Rows from block 6, named by matrix and row number. Each number is 500 + 25 x the weight over its row's rms, rounded and kept within 0 to 999. All counts start at 0. Numbers have three digits each. After the name is the row's rms in percent of the matrix's.
# conv: 3x3 conv (model.blocks.6.conv.weight, 96x96x3x3), inputs 48-59, a 3x3 kernel for each
conv.0 099:489508510496521508490521510490497524494599492489486496513484550487555541498494525504460520509511515493502484630674471487519480466469518529535471507543502490514494507606500488453447510482498483501553497473493494489500487516494506556482539500506493414462514507498495509501479480510500491482500504500514488545530483499506487485
conv.1 116:506485461543570548471498501490467478515500491477467530500521492525516474500468453474474482528509457513524494503494491514471488507483503504528506491505502479505502501521520476461475536534516490487507516508510495499510476504489537527456453521510515472517587523503490470521493502517537477481500489478468475468527528495466500526
conv.2 091:494482502505491499547474485492523476535585500496501503489521521496537510440586512506502498502495473469548532516495511521484515509500501477462499483497486477487499496499492506542488483517474488525529475511504473496495493487478554558540509514470538502514510521510483507464496567455485510500512494520471573514493669524496484494
conv.3 093:453511518508469461480472474498481521471500550493540498539523510483513491474544487515523500472484557530507502487495522610490490567513478503509485525505526503509481474453452500600519497530508547536481557531475499509500526511519479517550496544532488543520494460543499492543502516502484511469492516504515487507501544547512502505
conv.4 090:529494487495465481478491484483524504462492507498455482519478469503478466520495534498505470490486501520522554527514508527493489466481505537553555535512517535540512522513539500450482510524541483489491545535483585552505509542553506506494506501473455469465480479511521565539508522506482485497499547532504484527468494537483500495
conv.5 088:498480501479521508501519492510517492491475499498526495512505481510481496452459501481518502520502486484504492513476503916553463630545477506502496478511484509499499491507507486484499485502502497514490505512506518499485511485483512501507498491492485498510504582476445498506490490494490525509499512492511523527490445519515480535
conv.6 091:506490524475497485489502510526523487473448507512474523490500517508515492469524526496502479475450465490490485510503516501484509507471508521559519506495521524462500494493506481476505534523497517491586525478625540484504484477476493500559488513495488489466479506509484516515492610466488511493510510510514579479522591464473485494
conv.7 103:493536521485467487534477522544527540603534517514473508518490521499488478558582498508516505494490526552521523500493490495481491503476488499489493509486528522482505535489495514493485501490468467508487473492457524543502562521497521466504510525489490506533463494467480608491493481497520494508499487490504484500530605534530594515
conv.8 105:515478468487517541581496495502543509496502496475506489508519497486511521518518519509488481518476495524487492514547511505477499491502498528506570492533510485536500540477416515506464486601574505494463523505500534518539489501507491497504495511509516482495482498491486480512500510536514502509492496494511504518501481468487466481
conv.9 086:504488478488489510481482467525507526522527512547505511486478504493490495493489485483442447495496498506493465510509491491478482494537499498570483525542480528542509469494490483479483496502495465520502435535468505550507468503457497528487461467509471484459486455455514483489501453491525528534527497492474481488469479491490514498
conv.10 101:527518539489492510521557559544559512529490517549541524481485477479499481479501496492499482518507513504521505471512512476500477483501511469497517526521518528512523478480473512489487513508526532453512476488498473476458501536522517523536528535536485465481480486493488469484494502497498514528510504513505476515508501503506500484
conv.11 105:477478462544518528472483501464508487505519473493474484486476510494509508499481511530509500502513505492504501474496497485487531487511487503509495512507499506494502505475527492498483515505523521502503533497510527500505510500512498564478466504498499465505500512505500459514484488511482520507498497504480487471525505488528512519
conv.12 109:521504495518544489503493474512529505472458487518508523483497515489503493485521477487490473532544525514536522484515542508513466495480490498494508489483468534482477473489464500525464500532493486491543505479508570535545444464481498514545512484488492547497512504485505493521486441459495494535523496511472436482473439481498491500
conv.13 104:485506512497529533481512544521491523520503489465506506485488513508472500499483491514526487516494468504519462495498504486565515498525472455507515485487471455451465476467498501471504504479498511471511523476509491458508484472464504492496484470487495542516523495494501475486466511510494574562490526522504511518516493492508499476
conv.14 112:506531528501531527487521529494471500548491487482465479510521499489485504510489501507519493500553506524533526508494462522511477516506480518505461536494446492491463498478476525501501516499481510522511513512496501502502519513513477513487516503496472485537497471541483467487513508490514491492499517511503537512517533524490502488
conv.15 096:493519490480533491501509509469509532511551500473492499521489526521510487519549475502482493512503501469522488495476501542514493476457503466511512502489509484502514488499520465488510501491522548539534489496493490525508500535500507527521496529521549526513517522503535533496463518496508461489500517498468529497482692549507504512
conv.16 112:488505456547507442512489472490537529490473510493476525494508513475518474463498485483505513478548542484478521517529491479496496496497521532496481512481495492486497532453557565496536488480504513505527500486522510508527519544517488457495485496527489484483493479504490468494500529521519541519473480512529510526504490527505497497
conv.17 095:477496520490495525461511511520499496510520508487517519477487480485496464487488477472502476491553490478487493517503513493481507512520533500525547469512566506517498527562479536530451525512467529505469560539493493497500500479507552513489499509519500506490539561547515481486500457514501509546504501483477512537497531598476520499
conv.18 101:481481462504551522541510518475483506508495481461475504500520505481493513510512526480469472477461497480493496503497528512499549517513535504476475552512534526491499508476527526531505476478463513503515517569540501508490494526516507544521532526537494481462509486497504506511452548502476506499480505507513501540477513520507514514
conv.19 103:467478494488482510482485515503426493467478484444496456490507481495467497483489502526509502522493503496488471443485481448488512457531495484496503481495537496482526494506482470549459497506477513540490493516470504517468496477515483500510495504476497509479492523513499500507500529483499464490489500506486502519511512513487492525
conv.20 119:474490476525479512518491509484557463480522503509465500518487508484545489465540465490481501475512501506486541507483490508521484511495482457496480482533496452502481453502483467498480472509476494495477458487441469529486509560541497517529506491518510506482557531493492526505513541498507503501505481526529497494524522512517468516
conv.21 107:593552537493462459489477464517510498476487495501497508475509511508487460583515512471510492526511519496480476488506511504524498478491494510491512496517481496507486502508487548545512465457468482469482501504494504526491506496511542519478451458473501498511535522537452482480496477500503486451506514538500512511502499501463491466
conv.22 106:449499557555510474481476470524505479495517487483547564512491487483497510515489503513505493483498493536486465499505483489500528500502466491513521498503486519484481493481459505560549495472453507480512499502510506511497485500489512514503471483469510518505498498508501485516491518491491539561513469431513503516483467481519519548
conv.23 089:518498506512548532509505468527467464487488506521503498515507500493520539456466494470516511499488506480476469486472449519491475459473498457514511462495514472495516488473505504452494492510521466497462487508488478479461537515532465557482510483539510637504520562523503514543586482544531471491497485529524524545503503525492522515
conv.24 095:521500468523508488521491519463529470547560472477461490480498515498514497553590501507492500505502529495526499470475491483467468522501476534525512544579510515586507503475490515465536519496529506473465473447443486487530500508517504464440493475499502536531484443516496477509439424529487538514519506481503513473534581507486484493
conv.25 103:478515531538517503487478543537558527527513507552558548498502495501517484501530503500490476490516489495485503524519496507481498526520512494498477534513514512505491445441473406720571466487490502484520514493493495478487516524501516538516498519524470501517502524527499493494474503496486516489528499476475481509477516517513503486
conv.26 110:544497422555509515457463577512542524494483474522536522509496491499505500533510469493517499515507517550513494511517514461477495491516498496495507484526580519510531560485481489451470529481510488521506459529500487468501493497499493497450514504517529499516493472490510486512501510512532497506537551472490470490482480495542516527
conv.27 109:538493497493495533475494500490482475487509529541550527521524493541525528506505491519513531483491434479497499507487476493495520526488502522508512539525501503476489489490508539508522469470467515558527487497491473446491518509491485478496534527516488479474481495467535550554480502506553543523466459483487498501483494495525492489
conv.28 117:529482521517480488532512486518515532480535485510514510516524523523495516502513507477514505441498478448545477530480533533481487539526484498515505495499515512490507496556490491511529525510497492528499498532486533524510503557523488546524505478520500539505495486519498505482483598507479487502477491462504470497476548520478474536
conv.29 095:480518503481482454511497505457492469494517505522514513498483493487512526459529514489539499447581557426488483496475503547475518542495510503511497480500500486515505547537521511488486549506502490491475451528464471501465493479485476483524496480477493491468528538518518494490463529491445484523485486501508486488494489473491485501
conv.30 103:515534531478458503490492527487539505482525500516511538500486513505506513513504504480497494509483468512521498535520517524480499508493522536512500511527480482505518480517554492489500487451493546504505522515521490526508470479486504538520494472502471488479488483488484482472517505467523493510483492501519503490488463486539537511
conv.31 097:484517506504536483510485464529485453516487478482512458479494498477492520491489478504505526492503464520488459492459477455567505502524477500493482498498492502513512514484563502493530494502506508529478476506500477499481487485476527536510493506492516497494544499511529531519496495501492507508498514493517525505486525489485479476
conv.32 080:520514502499502526449520508527490526516478518490512514534514484560501495582492510503505504526507487545496514525532505486511504493519506476491494468450492494475529467504476472522510496536505486499505490503517466502514516491508454538545498512494479500505479508489505493500599579537533477521490492536542504504661552499464481482
conv.33 094:512507490502549439496510492527532524533484538485474527526488501515511517493479530491458511484509551522498504486472504485484490493480499503506503521467493459461485480481489461459548492507529498470508480447480500496504471512513530543552476520445512530487484451490495450490489471452486479461517515480455491435455476447472479468
conv.34 101:517472540545480508497526505552511482529481490507470511502529487497500474507548477547458463566451532561499505494467535507469511502508499450485472486531509455493509541543533464447474508447524486457498504495487524525526475517493475500476493458479473563483511587501490487507503530538498528496490499497500507489512564514472471485
conv.35 106:491509532496485522497454465531519527487492495504513512487486521532495531480489500496490475505495469477492501467500499507518491523512508469477472492485498533519507444510482491523489490520488558537481536519495508462465487469502485500488497510523483484487505504498522536511530425455529465458485519520541490509530477535516483533
conv.36 102:513498466484535516462472479492466512525520531478506483515555540524494516551499477499517502495478476492486492480489479473491496508489496498462505503478501531509499507508515522465513535522507491482508490482490515468495497498516497507523496463508474486475473454487489475478481479508488517511509477501507504511490493498503494494
conv.37 095:517433466512564471502548511516470512506477501479528495493503509506481506511466480506475501521503542502489484512512523529518497473478506514531502561496525515511542490499516505478497494483505512486500522481526478461514501506535495477529526505556510511524541516535467511520509511467498500556501485501507513497505539523546549519
conv.38 102:514506565503526476494467459536516479509511490484531472485515502502482508479496521514536513495523463476518501543519490491508515504500479508494484525500478502500471506484478534483465502551501501481520505536517480478530496469484500577448514484488479521489499475494521497507482489529499535517491493487514516464506489477509506477
conv.39 093:498478490497512514517493530537482506493478515480530517481481486495531480475484468508479500517475489531481475508477493468507549483494536522520522509505559485473557487482473507489492509492461495518474533522485525507471501501489573554528496496495510513499529541517494526528519467465485499560492513529450483507461466528446503512
conv.40 098:522526498534508514486487495462504485451489485476497461480516514481528499455462516521486456511520493493498475483506508470518479500529474468524523473518521505517530520481507512490506511494490497470476471445465474455484490507497503520485473475510465474495508459498498459502489530470488513491513480480516575475514495458543510511
conv.41 098:502499518508495544472520506507470500540491503507472510493517494488505487500525481514529538507490519514493517473484513439513495480479499487511468465501506485495473518503531503510508505508501482486496463497501517522497472477533436414500488479554529495501497491506528519471486464587523489509504489517493510462487569519512503489
conv.42 107:556454496530446470531424494478513492452495520487502509513496503518512513490492489491502490494522484473507500478487498514501500497489512505494526486485546501491552438549460468613494434575485510483478481489505502518469471485471504582525468513492518518513503472500509470503490492503467486485503507519489514486477511500501505487
conv.43 100:539457512529483483509480495510506474518506507472490505509498476496516481467482495544509479487476480472472475505507524507491500527490501500517510549496477484508501551471452483510536523528508427493522501501526487499527488530537511554518509532528578534514470504532505482512567548500528521501502511498437485497472507506486501522
conv.44 094:497506481489491521496505487497493512484440496492534484485513482500482488502584453481483511492464491477488497512558485658830472494576465511502526522515493487503489491458490491556503508523512502509506499504499501486491501492521463457481467488517497462486441468457508467494528496501511507523493495499492466504500505467476491493
conv.45 114:465456459502508488435490449500491490450531532455432471520497495476482466519525497486506514475500563490486516517515479505529476491517477502524516496496487508507504495450510487467480536504537517516511496500510483506513515477533467472453491524520513500511498503503469523498467493478515501504480479482494487533518498495493535503
conv.46 101:492476475505493507496474503500509485475507489494504513500490498514463479504478497461556516485494478482485507548497531536512503525510508527478478527490483512480498507515475509473478494477481505450516500418476480420460523500517511477498516495474490483516464501528502509517477482481487510486463489509522483489513468504505485509
conv.47 100:511516507488499509532509536489555517515532515522501489482510498508522517513625514503515514641585523533539451484508498553511474499496528517477506505486506521479502490513497524484500529501505512493506512501495494489481499502482466512470490476492461462462528660496462508481498508496508540512503521472469497464502550517489535483
conv.48 103:456535486429576567481525461482485481519487496520501502490523495479508538514480515495500512523495502492465479527514487493522525483484492480485518516505480528469483579425535539415433542463546500498509498489500518522502505525526501465475502550510508469487487470495499510487508498492500467482511520476515461521539473497534484505
conv.49 105:497558489526452505575508591527480505514489508514526530488528509475516522499503484532542587506505514519509524456483493490506494522474494492479543474494515462507520546585502551521541469445441487490477518498486482497504481475519526454507482472505495492498449504495519515483452498481481507480479489502518499506498491512520531553
conv.50 104:555457525558508477452511486515496473491488487510496470489481496514486521488477479472476480519487506506504469503502500506472509507497518465517474486535472470527488528493533455444591510479556513477490526473530457491510489496522487509513511484531496516511482535508463485522501464463495446471461502490475499513523536490496518497
conv.51 099:498503522535500529479517536487525475493526510523476487506491489505531491482433508507502481503499452518496533472468495492499495494528451508489511504514507530504492508516493497546509503483492480523494494541521492525481523538506527531602501529496494477491455475507467470471509485487505445473508492502526518512508480509483484502
conv.52 096:514512451506467495530533529460478455508525507494494479523522489508499484538535532471491512481480492502536508525517465490484512469498485509485498491504478502497491527517479504514483512504501538494506485445519484466511514492484472458533481474523511502498496481506467488483548506505535522493513482489517497556538479575504506525
conv.53 100:513512503510534513513484560508529506502525524510503505502478510523509531507510500478517523514527475524527479489461491538667532525539488532514473518511499560519518442516542452542524460495494512479509507501521521496531499510478558515458512540494500499481510484490491495474503495515530511507520515520505506496524490504566508522
conv.54 080:516482504511501508516500484476495480495515480537532489481498510524502498512495502511529550514467496493486507493496515509499500549521516561502505492505500485506509524502495532475498490458497514545478502545489497502485518485483549530501556493524531521515516494493497491483498479520533512508505454478472476509452467480503474485
conv.55 083:510493489496523494510517494488493545472532514506515514513521516504488492501433456476456475467527532486467517484507485473657504429496494466475515473507562493489495519525505498513466511486482501495494504524478485495499483523492500521526516520508498475490503490452543490486490552484491468489474505516504470511484484501489500513
conv.56 101:528512487497514470517460473463485478495482500476523461476490491495490510512476499502466471494485465491496505502486515476467481534502491448479471485505491489547502453441494509558487491568513506466500470447507493508510504469506475440482485496493501483519510501541525519515522514567508515594493532510493503535526500500505511463
conv.57 086:494521545503503515511542491452489469482506507525470478504492495497500515508530504496497499471514518474510466489504508495475538520472534504530547519489503454497473509529516508481476508491519509497480522510496464490515523507504527508508514505447491529496493458487518489518496561592484475448486506504491491477457577525469431436
conv.58 096:443506453432491449456500510463506525501502521525515501499503517508494523471505513566529487534517470488507520470502494481546484490503508453489447479501478479499505555596542472517473475500478497501508522508523508493529525524496480519501500498458501497489492494505500472502533561519472474482481487493481491481503500486496500515
conv.59 089:487507524515500548508526519508530514502536518483535507490494470485487486506499527483488513464521513482462483518512529498514508517508499490538491489515470490488483477504464511567520484510491513518523481450517449448467502513490462482503466487464508492463522485443494492478464470426493458476480486488539533491511490498515499534
conv.60 087:470548522444526527467489506534531465501507499548533526483520487506525492505508520478487505524486504526456523447505506430492490489529501497525488488494486529512492516435509521468535471501524483504500494491477501522521547505473505445518507462534535506458531500483512512495545500512515468488518478496466591474435519461477500471
conv.61 106:512556545516490487489512491520498492502517519480494487514494498511488502520501554444492499490505489495475505465522521434481523474519541525467503495485478517522482483545544477511519494500512530484462527489496483494510478521530469537578478542539466496503475526491496488503475494560490472474510513559482505496512499538514522504
conv.62 089:497502468502501515490469519507572464494522482483503509497500479533519532514500482470514508437538495472520498517483500488461498481473517506525480506567505523531502476526516484501521462489507500545535502619579535609541518526494490500485496479493495483496504532555529565516505503493504499508487498496513534471527479458498491493
conv.63 090:479500488504501508469497487479511494517515495506488513523498502484497516521632556488474474550624473475479476478487519508598480498477502475490496456449498495499495502501488498482479495512499503496505493548507485513490469475493534636559526529499483508471470873559471537463508480471500486486504511528501518498473549490473537513
conv.64 105:491472452502506489528497494504478498505471499483498469481518491499530485518537508463502547481513538494511528516485497476522499501525492501484523517524583493532538490511465551496454520514454527502447549525441511494479498506490521512478528494518489511499511500492503475481502461507516499517495542529559507549491507543538545593
conv.65 096:439465505502514507481535524517503509498485520512514506526487511509516516515492474473507503448531476446533464502500479519499511514514522501485476437465504515526501458508552463464499582509484510465511497460489535531523511515486474512477523500496474480520499525506510446489464515539470484477498491495511509524520452506462528509
conv.66 087:440485488471506461500498451512544492497497492511544493472505492507550499494516502499500504509535453503476478504479497515493472518522478511469522510506494508525498484446469494515539501494504535488471615581474547529473474505507536484504515512497481523468555686508509516496479499526504473472491487508484491545526465522500498511
conv.67 089:506542498499518526509506459477470482519516513511513498508488507522505516545503491499509513501498483503495529501478505445495512448467505507499499479525483482502492504519500504509537474483513494531519502512499493476505478479494513486480447494489492474497511498494490502500537609502467625482495501495489465496534530471515676486
conv.68 082:508503511478482499500506520472498514488482507495482491504482491486430479507485505487523569492510509506511522423443489498526491487499496632529518531480497490507491490515537497510504520510498552520520526512544497490513492494486494506472510487515506558546486455511494484506543514479496473494502511515513478459504507467477489505
conv.69 093:520479499508517543488489499540499508473533537514497489490480496584723505494494481599525463605497464525503525503444527423462563489536455485505493486491509512491483475473511507489486511499498453495494520522505501509500480474479509493513501489495595785484523538478495454488477490481502494520500496500520509506525508498487462498
conv.70 095:485479526468543512480500464492493501476489524525525482520527489510484489489482510523495511481481496476516534510537482489562523467510473490497528493492507511482494493510509468488485473548520485524473467530490515521499465470470535499514475458457506477473496463478519543506481482526476502526483532522496531447482494487488476478
conv.71 111:451490539522542425570562453537472525522514524494493460513506508500500483490521512504491504466505537497508486518512511481471491503491528510482510493457446470497472488500564446488527499448499504500503482507516470478489545540510528504511529504500488486492453529583524486490484492475480509463506554490479494521457536521509502508
conv.72 117:447546507446548486489503489528472537528460530514503495508519476492507505524499535490474508497484501458493493466483472531533470465474503472507487480485493509525547506498518502510532484501527504487478495529508500546524495474516532492538499545479523505504529498496526522484479475501519465474502482471516501546500480493523504529
conv.73 100:477511487535545518495532507535535522496508511497486509503493496475500506493534477491491509534512485503498524483500491409468545499500479542552521537499494485490490502514500503531508495491504515513492472513499513528511483491483466517462477493463496494493500564471488445491515516516488485494482495490486494473495500467470484474
conv.74 115:539524546563518536574565562485507484480519515474500473502509505487503502500546563483488496478492525467480520436462506471476513480481504500532522461509512480514536492512515514567464499507490493524517487511503487511502513509485509524539460508439464454491463531501441510488504498508495509523487483464497503512487491511486504476
conv.75 097:507515480467454497489500521454459485510491492454481500511495521480465514544497502480524490520482480485502517469498491550475530515502497477508492483480488516496510494489483526521488511497484460492512474465501505464533463498490518534489475504500536500525644502508519533512516525506518492493497486493496480490509540457501494491
conv.76 083:483520511526507530476477498503497472498485478512513488508527504511481507472486491511515514528503534499474482495534482430454506471486504511499495492507486500502493493494481495599467461482482509523483486512519475521493547524531519562494502510496495454503553524488516550514518487492511500516479507497506540518493488514468508520
conv.77 096:480490526478496535511486512507490507504510456472497512501476504499489527489474510531485504504452463488524559483530515500526504495471471483483463498476490495467497520517449518489486503470479503456567509450543489468518500483489483484452520486496490467502482482494488519509485483495485507480514505483478459489478458453514497508
conv.78 106:514496477464473487522504509516537533520501517533523540483481485506507495484482481470478496486510509483487484507509497500503493482481510508473456519492493518502520460450472512483537532517515506504502482483531508483478457506489489509487497528483478494491494507487510514501510535507490509495493529525511507492485508497495511513
conv.79 103:459487489473498497467517518524502471487481513501502504527497484509493471497506523505483498501476548515473511539539506538535482474493478481574489535645467485484475539459515501448492522489519495525504505538553499477515493486483531495529509474476518495492502496492505519497506520496502495486502470497494499466480464515488486499
conv.80 100:501492512481459529493592517499517547515507526517557561471478496484504521508469498535532508513512519513516521486476494451503500500502502488497505486493464462567463539534458515512472462457484501520508484534543492521549505535506528520510532531523523499497515509508497478467457510492455514449472494504497528484536493453536466461
conv.81 081:504484489524500499489476494493496515480491507492497526502493504480506482496491501497488472467496527516533540521522495460480502492487509474497496586499505545474503479475489456509465501620477523519530522464500534502495495487494487461552495522472502514510492486490475544515494519528502493470546530531492508521494475508516458495
conv.82 112:553483502491508518511479488493485514527501493516504491515500512501510513569538486514528507521525499532559515498498468492509529503493482487489501503500479494461468555484475503518525490456490497479465472518512533524520516521574541586487538492561474499497534504464482478510511510489509497523528509496482493481542463478455485457
conv.83 099:514495491481505486507522543504532518510544485526528503486490479488496468454485498508522499527541530509521533486496471547505474522516489482476495498503535503518525506470517553463505520468490479453485478472467479508495501502488521546504520494472502516511497504498485491496437514515432490502507498505478499476489485447475504426
conv.84 100:479509490505482534489471517474486473444490475465466504471508504484524514459507497502516463474513467499496471484512502486489523509485497526470490517464508516495509518493490528518482472452489495467479550485460524503485426477474473534551440493517478481500474508538503512521498491505557539512535477495493499524460524538506500499
conv.85 116:588442505521495478481491491458517541480524524512510497507478506526480495502515487546508511514500485532502507497492492481518491495520501517464509512515494480523471419583519444487507508503492512511509552544512507471496473483500483575488505499503524505503520498504501500498491472484491497495499504485539440521497485497483504490
conv.86 111:529500545504470510532511447528471511525481529507455522498498487491493518466488519488535518469513504471509487504508505515494507518514493490478522518484484522479512532515487489448513487497561516499483506486491520500507516502478511516505514523501493498496487520484501510503498513498485509486511456514511488520518493498536479486
conv.87 102:503499510499473484511492511500492498518490526496498497510511505498465489514478501489501496480483504500490496492487498485482501521495505504486499463485510489486501479501487498541485480496490498509486514494498503494512499505477487518473484510480496489516489472495507490496487480490497487507506488500485524514489491495497491514
conv.88 106:516465493546471502485468512502495529514504495509515524513500506516523500529526512492512509517509538521500534507489518510502489479529505493496530451495514472481503508547484479569499480499500505505498502512522497490503517511509499539526498507513493485515482479522484498504532504482512537530513471500474473510513475529497452522
conv.89 107:495486461471484499494485508463487481502534491500496481502490493482498507480511488514501533552532528510506545503494475478527503486529472488491523465507486480523504498501518490489502498511512513545485486521461498517462483466475510487477466483480539524500517561486509501506509451495523497487506479475521490515522484498504522500
conv.90 084:490474476518512478495522485505451516498486502500515491491494479515484531512447486477490477481519584505473497517489491548512506549504505440476514534496508494472520497483505519534494497475482504538507555532474496521502538519510498497463500500471506508527525504513530515518493528492520497518496473498492484522492602485484502471
conv.91 105:505466448508529485517523458538475534538483547522498520504518480482499479489475473510531512487499530510465518494486471534544455514474491464491475478457463518489487481520481489485507491501533430534531439518515469469467512498527529449519497502489520484492475503471488521502526489480527520489504517475509495528515457528504498520
conv.92 101:525528519447476494518517493501542508524487488516484483526490499519504520482492556530480521513449470481534525486517515472494498467515523513528502534520530539530515526486481496506493520497498499521507523534504525505505494499498524540518494507518482479500459516473479566486558534538497510509488518545515530511500481480477456478
conv.93 099:505517488469508502463538505490476514502496481461503474479493494482493495533487499463494533465483478474519491523504510501479496507511507486472526513500494532479479507527496470509492458485499514451492471454513468471505496466480453400491480538488515521484523519475502499483471496511523547542487507467535513523588461524609502497
conv.94 112:517501534522507532476480492503483484467468504481477489495514527512510515491496524487532484473537473452521496468464478484471457511494476496464479534473487511484485486511488475487492524509508495506516508506509515527483524525492494511486507584466452480475491505467466475483526498479518527478462462470508499461511507475511499482
conv.95 103:514472494511494478513491500490500488530494487467480520506469492504578512511675517496506508535500473509554486513526494467446506522496517517511499503491489510507502525510539460462487519506519486487497492499515500503499491488489496491506486488483507491491514526514491513506508504509506504498499495517504495509500538500506506503