Rows from block 12 of a small image deblurring model, named by matrix and row number. Each number is 128 + 32 x the weight over its row's rms, rounded and kept within 0 to 255. All counts start at 0. Numbers have three digits each.
After each channel's rows are labels from the 100 images, of 14976, where the channel reaches its highest value: "responds to" is what is common among them; "place" is the part of the image that holds the peak. Only what is clearly more common there than usual is listed. The data: microscope photos of single blood and bone marrow cells.
# conv: 3x3 conv (model.blocks.12.conv.weight, 96x96x3x3, each kernel summed), inputs 0-95

conv.5:112094106133138150001135135138141160146118133103113139128170121167132110114144104126153109128049157110092094139142118170125139091105093163101149156168111101094141117123106122125135180168133150166144130126172132176129171124141131140146020094132151088041136120086160065121123117164176160148
responds to: cell type: lymphocyte
place: centre

conv.13:130135156154079123106174106123166110103078151081110149113057117153175142161127127130188126120149123104161147120130132053123155136162198129073119118150127192113095154115154153087108077163140057138135095133160113145102110124200132075112131108241104097093126125147130138144127130081130160120
responds to: cell type: segmented neutrophil; smear: peripheral blood
place: centre

conv.4:143160129153156131153121134163091156128159124165169113132110140108120109157166162103142113120162134088123103158137128099135153090000155167151139136014114126134111110159090168143127171138104128173126089081116166133108157126138131095138249113123156165157108080136137128117093129151088138127
responds to: cell type: lymphocyte
place: centre

conv.58:100165129149159126152131140144144146127145105169134061080190129138151151211141130125201139135120114128162150114108117108139088115090174120095143127146169128142113086090135131129129128147135126139120173149130141125146126146129140096128132119109111133127160138151093112255066110121117119106
responds to: smear: peripheral blood; cell type: segmented neutrophil
place: centre

conv.39:108105142216094106130110132078144176079125104170196116159067130141121134139132090136116100185132095163132151120098128132167141088091085255119129137096117116085187075168168119091138150142123135127087117135105119127179113122127131107108167142105178167107154114092144124154120161112156122094
responds to: cell type: lymphocyte; cell type: artefact
place: centre

conv.45:125131122115212101119138133088137174127106114138122204202102122130095112113150120095130156204123114150086128091147143127127236103121125186100088134093090129140125161149104148130111149059147088172132136117143140153128121093067194169124126175103131133141101126080132138136061174137155138143
responds to: cell type: lymphocyte
place: centre

conv.70:213142144163120158041157163148168152114149137116133087174176146114141108148126127081157139144084156120128159145136111152127191146133115117117158156146073078118144092116134133171140147159107123116143136107127114103085164103200137116124076134152069095142088236094086170117148135111150084095
responds to: cell type: segmented neutrophil; smear: peripheral blood
place: top left

conv.61:197160128118151133047134140148113124169132117122199146115135113137117153119102183065145155127180206140144120158157086097100125144109094094122098088121149124169154160140114173143124109117138180088150086116087079080131119131092136167128071160149116132013158135106138136164123163137112169130
responds to: smear: peripheral blood; cell type: segmented neutrophil
place: centre

conv.82:150115147054090128123164163168141162022106126096147098116152129140124154196068129107161128158123109164114068178097215070143164113137197123118152127130099123139118125098139156164106142143152185111112117062095131094127133089174146070146108142152105117123119145140123119107081136135155104100
responds to: smear: peripheral blood
place: bottom right; bottom centre

conv.62:120167122243101120134105133137135096112137139161129151197162139127168145154115129055169132112140106117130170040160135155148131136124195116123167134061117113127127098075125145105131144107126169150143133107132129110162150103229131190125138061139150130156177118140147135114113185137168138128
responds to: cell type: segmented neutrophil; smear: peripheral blood
place: centre

conv.93:128154130100072062124172187100076140123095128135130148158054131121083143119136150079129133217151140107135141066150151099080097149091124170090140107128160102149162160096147097157079182138130083144127166131143140108158123150163163161139102145128116102130069128183131141118060121151101196167
responds to: cell type: segmented neutrophil; smear: peripheral blood
place: centre

conv.38:134125106156169121164214172095097167137130122155134101136153145118133145138135096103075107131141117097126164124125140093132107137073042073125131149133133091158217136159120136061133122114133224060129162140112158155135104111185203122119159125150150091121199123108144134110127129106144099146
responds to: cell type: lymphocyte
place: centre

conv.47:150095139172140122139144120100148180118119151172146197237121122133193186106090134133101145125096174118129128101121133168122108124091236118089143109157102136119134039111118093183124109099157095119109125115152120140177140113160140085139102093123142107096210148140133123105133142153161121141
responds to: cell type: segmented neutrophil; smear: peripheral blood
place: centre

conv.76:154090103152123128123126127148137142116134113125140131141125127032075095137158116124140153152076166189157153185144117163135176248146095145109151024095062136117124093168148126127132155146122126146120125095137123099158199133131115154118183131136131094138104059119132143176094132108123128130
responds to: cell type: lymphocyte
place: centre

conv.72:177081112168150129132143131155113168131124125072113125154144107128106072150114117149102156099110143144113089136132129226148132127115179097186077139146191130174103083133151083132123128128094167103123040160168133072139130098130163225148070165153126138140127069112126114176132093140131149125
responds to: smear: peripheral blood; cell type: segmented neutrophil
place: centre

conv.34:138097168143207136066167117141107124119113136130168158051176097151134150138137143153183136139097162135106170144114126162184110065119084062126059203146133151121113124116149123124121115106112136146108107111131083172092088166088118156116079138105201112164120162170106123123196119119138165158
responds to: smear: peripheral blood; cell type: segmented neutrophil
place: centre

conv.74:114133134091122117116149137144088141142142153114133113161072142116106162117160114101086150114107074122219184140180119109123134149124124129255126138115141173124096183151132098107123160145222119187140164085142118140183142105103128138129090120159101100120122163118097110110172140072136134151
responds to: cell type: segmented neutrophil; smear: peripheral blood
place: top centre

conv.86:111094132139115154121098127146105200124111154124123196194124157134119129255110118126131167066098121122110132131168124152131093129083059117093102147162148160119093194113140121153141121090027135121132165134122154121138132207114113144132132109113099131085104153107139114102142185097117136152
responds to: smear: peripheral blood; cell type: segmented neutrophil
place: centre

conv.14:137123102105146147124087114107170149141118105071123133132113158127185078103178150171101186141105131143149151133175133158085137118204151123115071124120165192139094092076129121126145045096126109138149155153107074129082134185151224118138132149110147143167081108121099117142165107083104186129
responds to: cell type: lymphocyte
place: centre; middle right

conv.15:123152111255095120123110115154107116136133111096133116109137116120110150083166137129090123116127091142117171146145126119125101125146255108119122128094122159129113142118106133155138146075120148098115115105116142125108141161215128146125148095114121114143230118152114114149141129112153116140
responds to: cell type: segmented neutrophil; smear: peripheral blood
place: centre

conv.75:171135128098119139142119100061048172129142135134122093103146141146122197145169099117110145119090135138126095145104150124156143092142121115092194114105103143053117152136151134137125166128130130118127101122197152099161158114121180088183184144110135136124132121119163048110109142214146230147
responds to: cell type: lymphocyte
place: centre

conv.83:111126165079165186159171113177186190114103123114173147123130118088133104127120142130071150198109109158127138098117113049132131134134163156173142143103155104166087116117070104133116152121094120108111148130119126133162149134201195175153187102112147159118048108072174136123082103111101125135
responds to: cell type: lymphocyte
place: centre

conv.29:158075211146154128034141103124135120116121112108075161134119160120103135116120103103149196100223143150119135114111179095161077146075119171099198113137180103088139153111150141122079138133155062118116132120125128179113085121137143152085075155138101125123147146125144087140168152128169140101
responds to: smear: peripheral blood; cell type: segmented neutrophil
place: centre

conv.60:133135135108135132128137126124133142136131145105098142154128122125118119255117133120106108140135133134113128153130138116118137136133127122057131123114126132135139101176117117128133129097112130144129104129116111137149116255126134109127142113125122130124128110128137133149145113131126125128
responds to: smear: peripheral blood; cell type: lymphocyte
place: centre

conv.89:104135170160105126088120131129119081155059096138198148119099111186172117173104136088168117147162128121142162106137143154211070070113111094127092144147138091150099131139084125086126114143152125179111119087129153142104079116110125139090093117108030130184125142104186145135154061108101137102
responds to: smear: peripheral blood; cell type: segmented neutrophil
place: centre

conv.51:128127137161127135125093136134158121106118139126135082095136130123131106102067120122141139117105128121154140126153126087153106130225119149160166127135117109122101250135101150111130090103102050255131141119110125121140121138089101136122150232086147133136116140119137127096136090068111138105
responds to: smear: peripheral blood
place: centre

conv.68:231150108138157091113093132149127146150128130141104135134102155128108128140113149123127186176144182107156185124163111127113096158139100128128162160101138100110098122120109121171000147134115132131116151091147121134098068141164107171092104136114133182140119100140100226143055112103128148145
responds to: smear: peripheral blood; cell type: segmented neutrophil
place: centre

conv.84:122145140106063161095116140215102145156132140212127168112126124117136183118075121205066121094144112130109185160119113187116109107141101051140166118099105154127144172088169121154137133081167148127129185122151091093142122139133118084118141184163126100116125123104128141164148054118117125088
responds to: smear: peripheral blood; cell type: segmented neutrophil
place: centre

conv.53:122126150105106152155118131129179213074079125119172102146088105213115118139122155162111149133133104138142172069109163093174132036124153113145119255159120103126108147099105087107122126144107122159107144145122145145103125113144159124133174117119117163123132202161103115143117074130108150155
responds to: cell type: lymphocyte
place: centre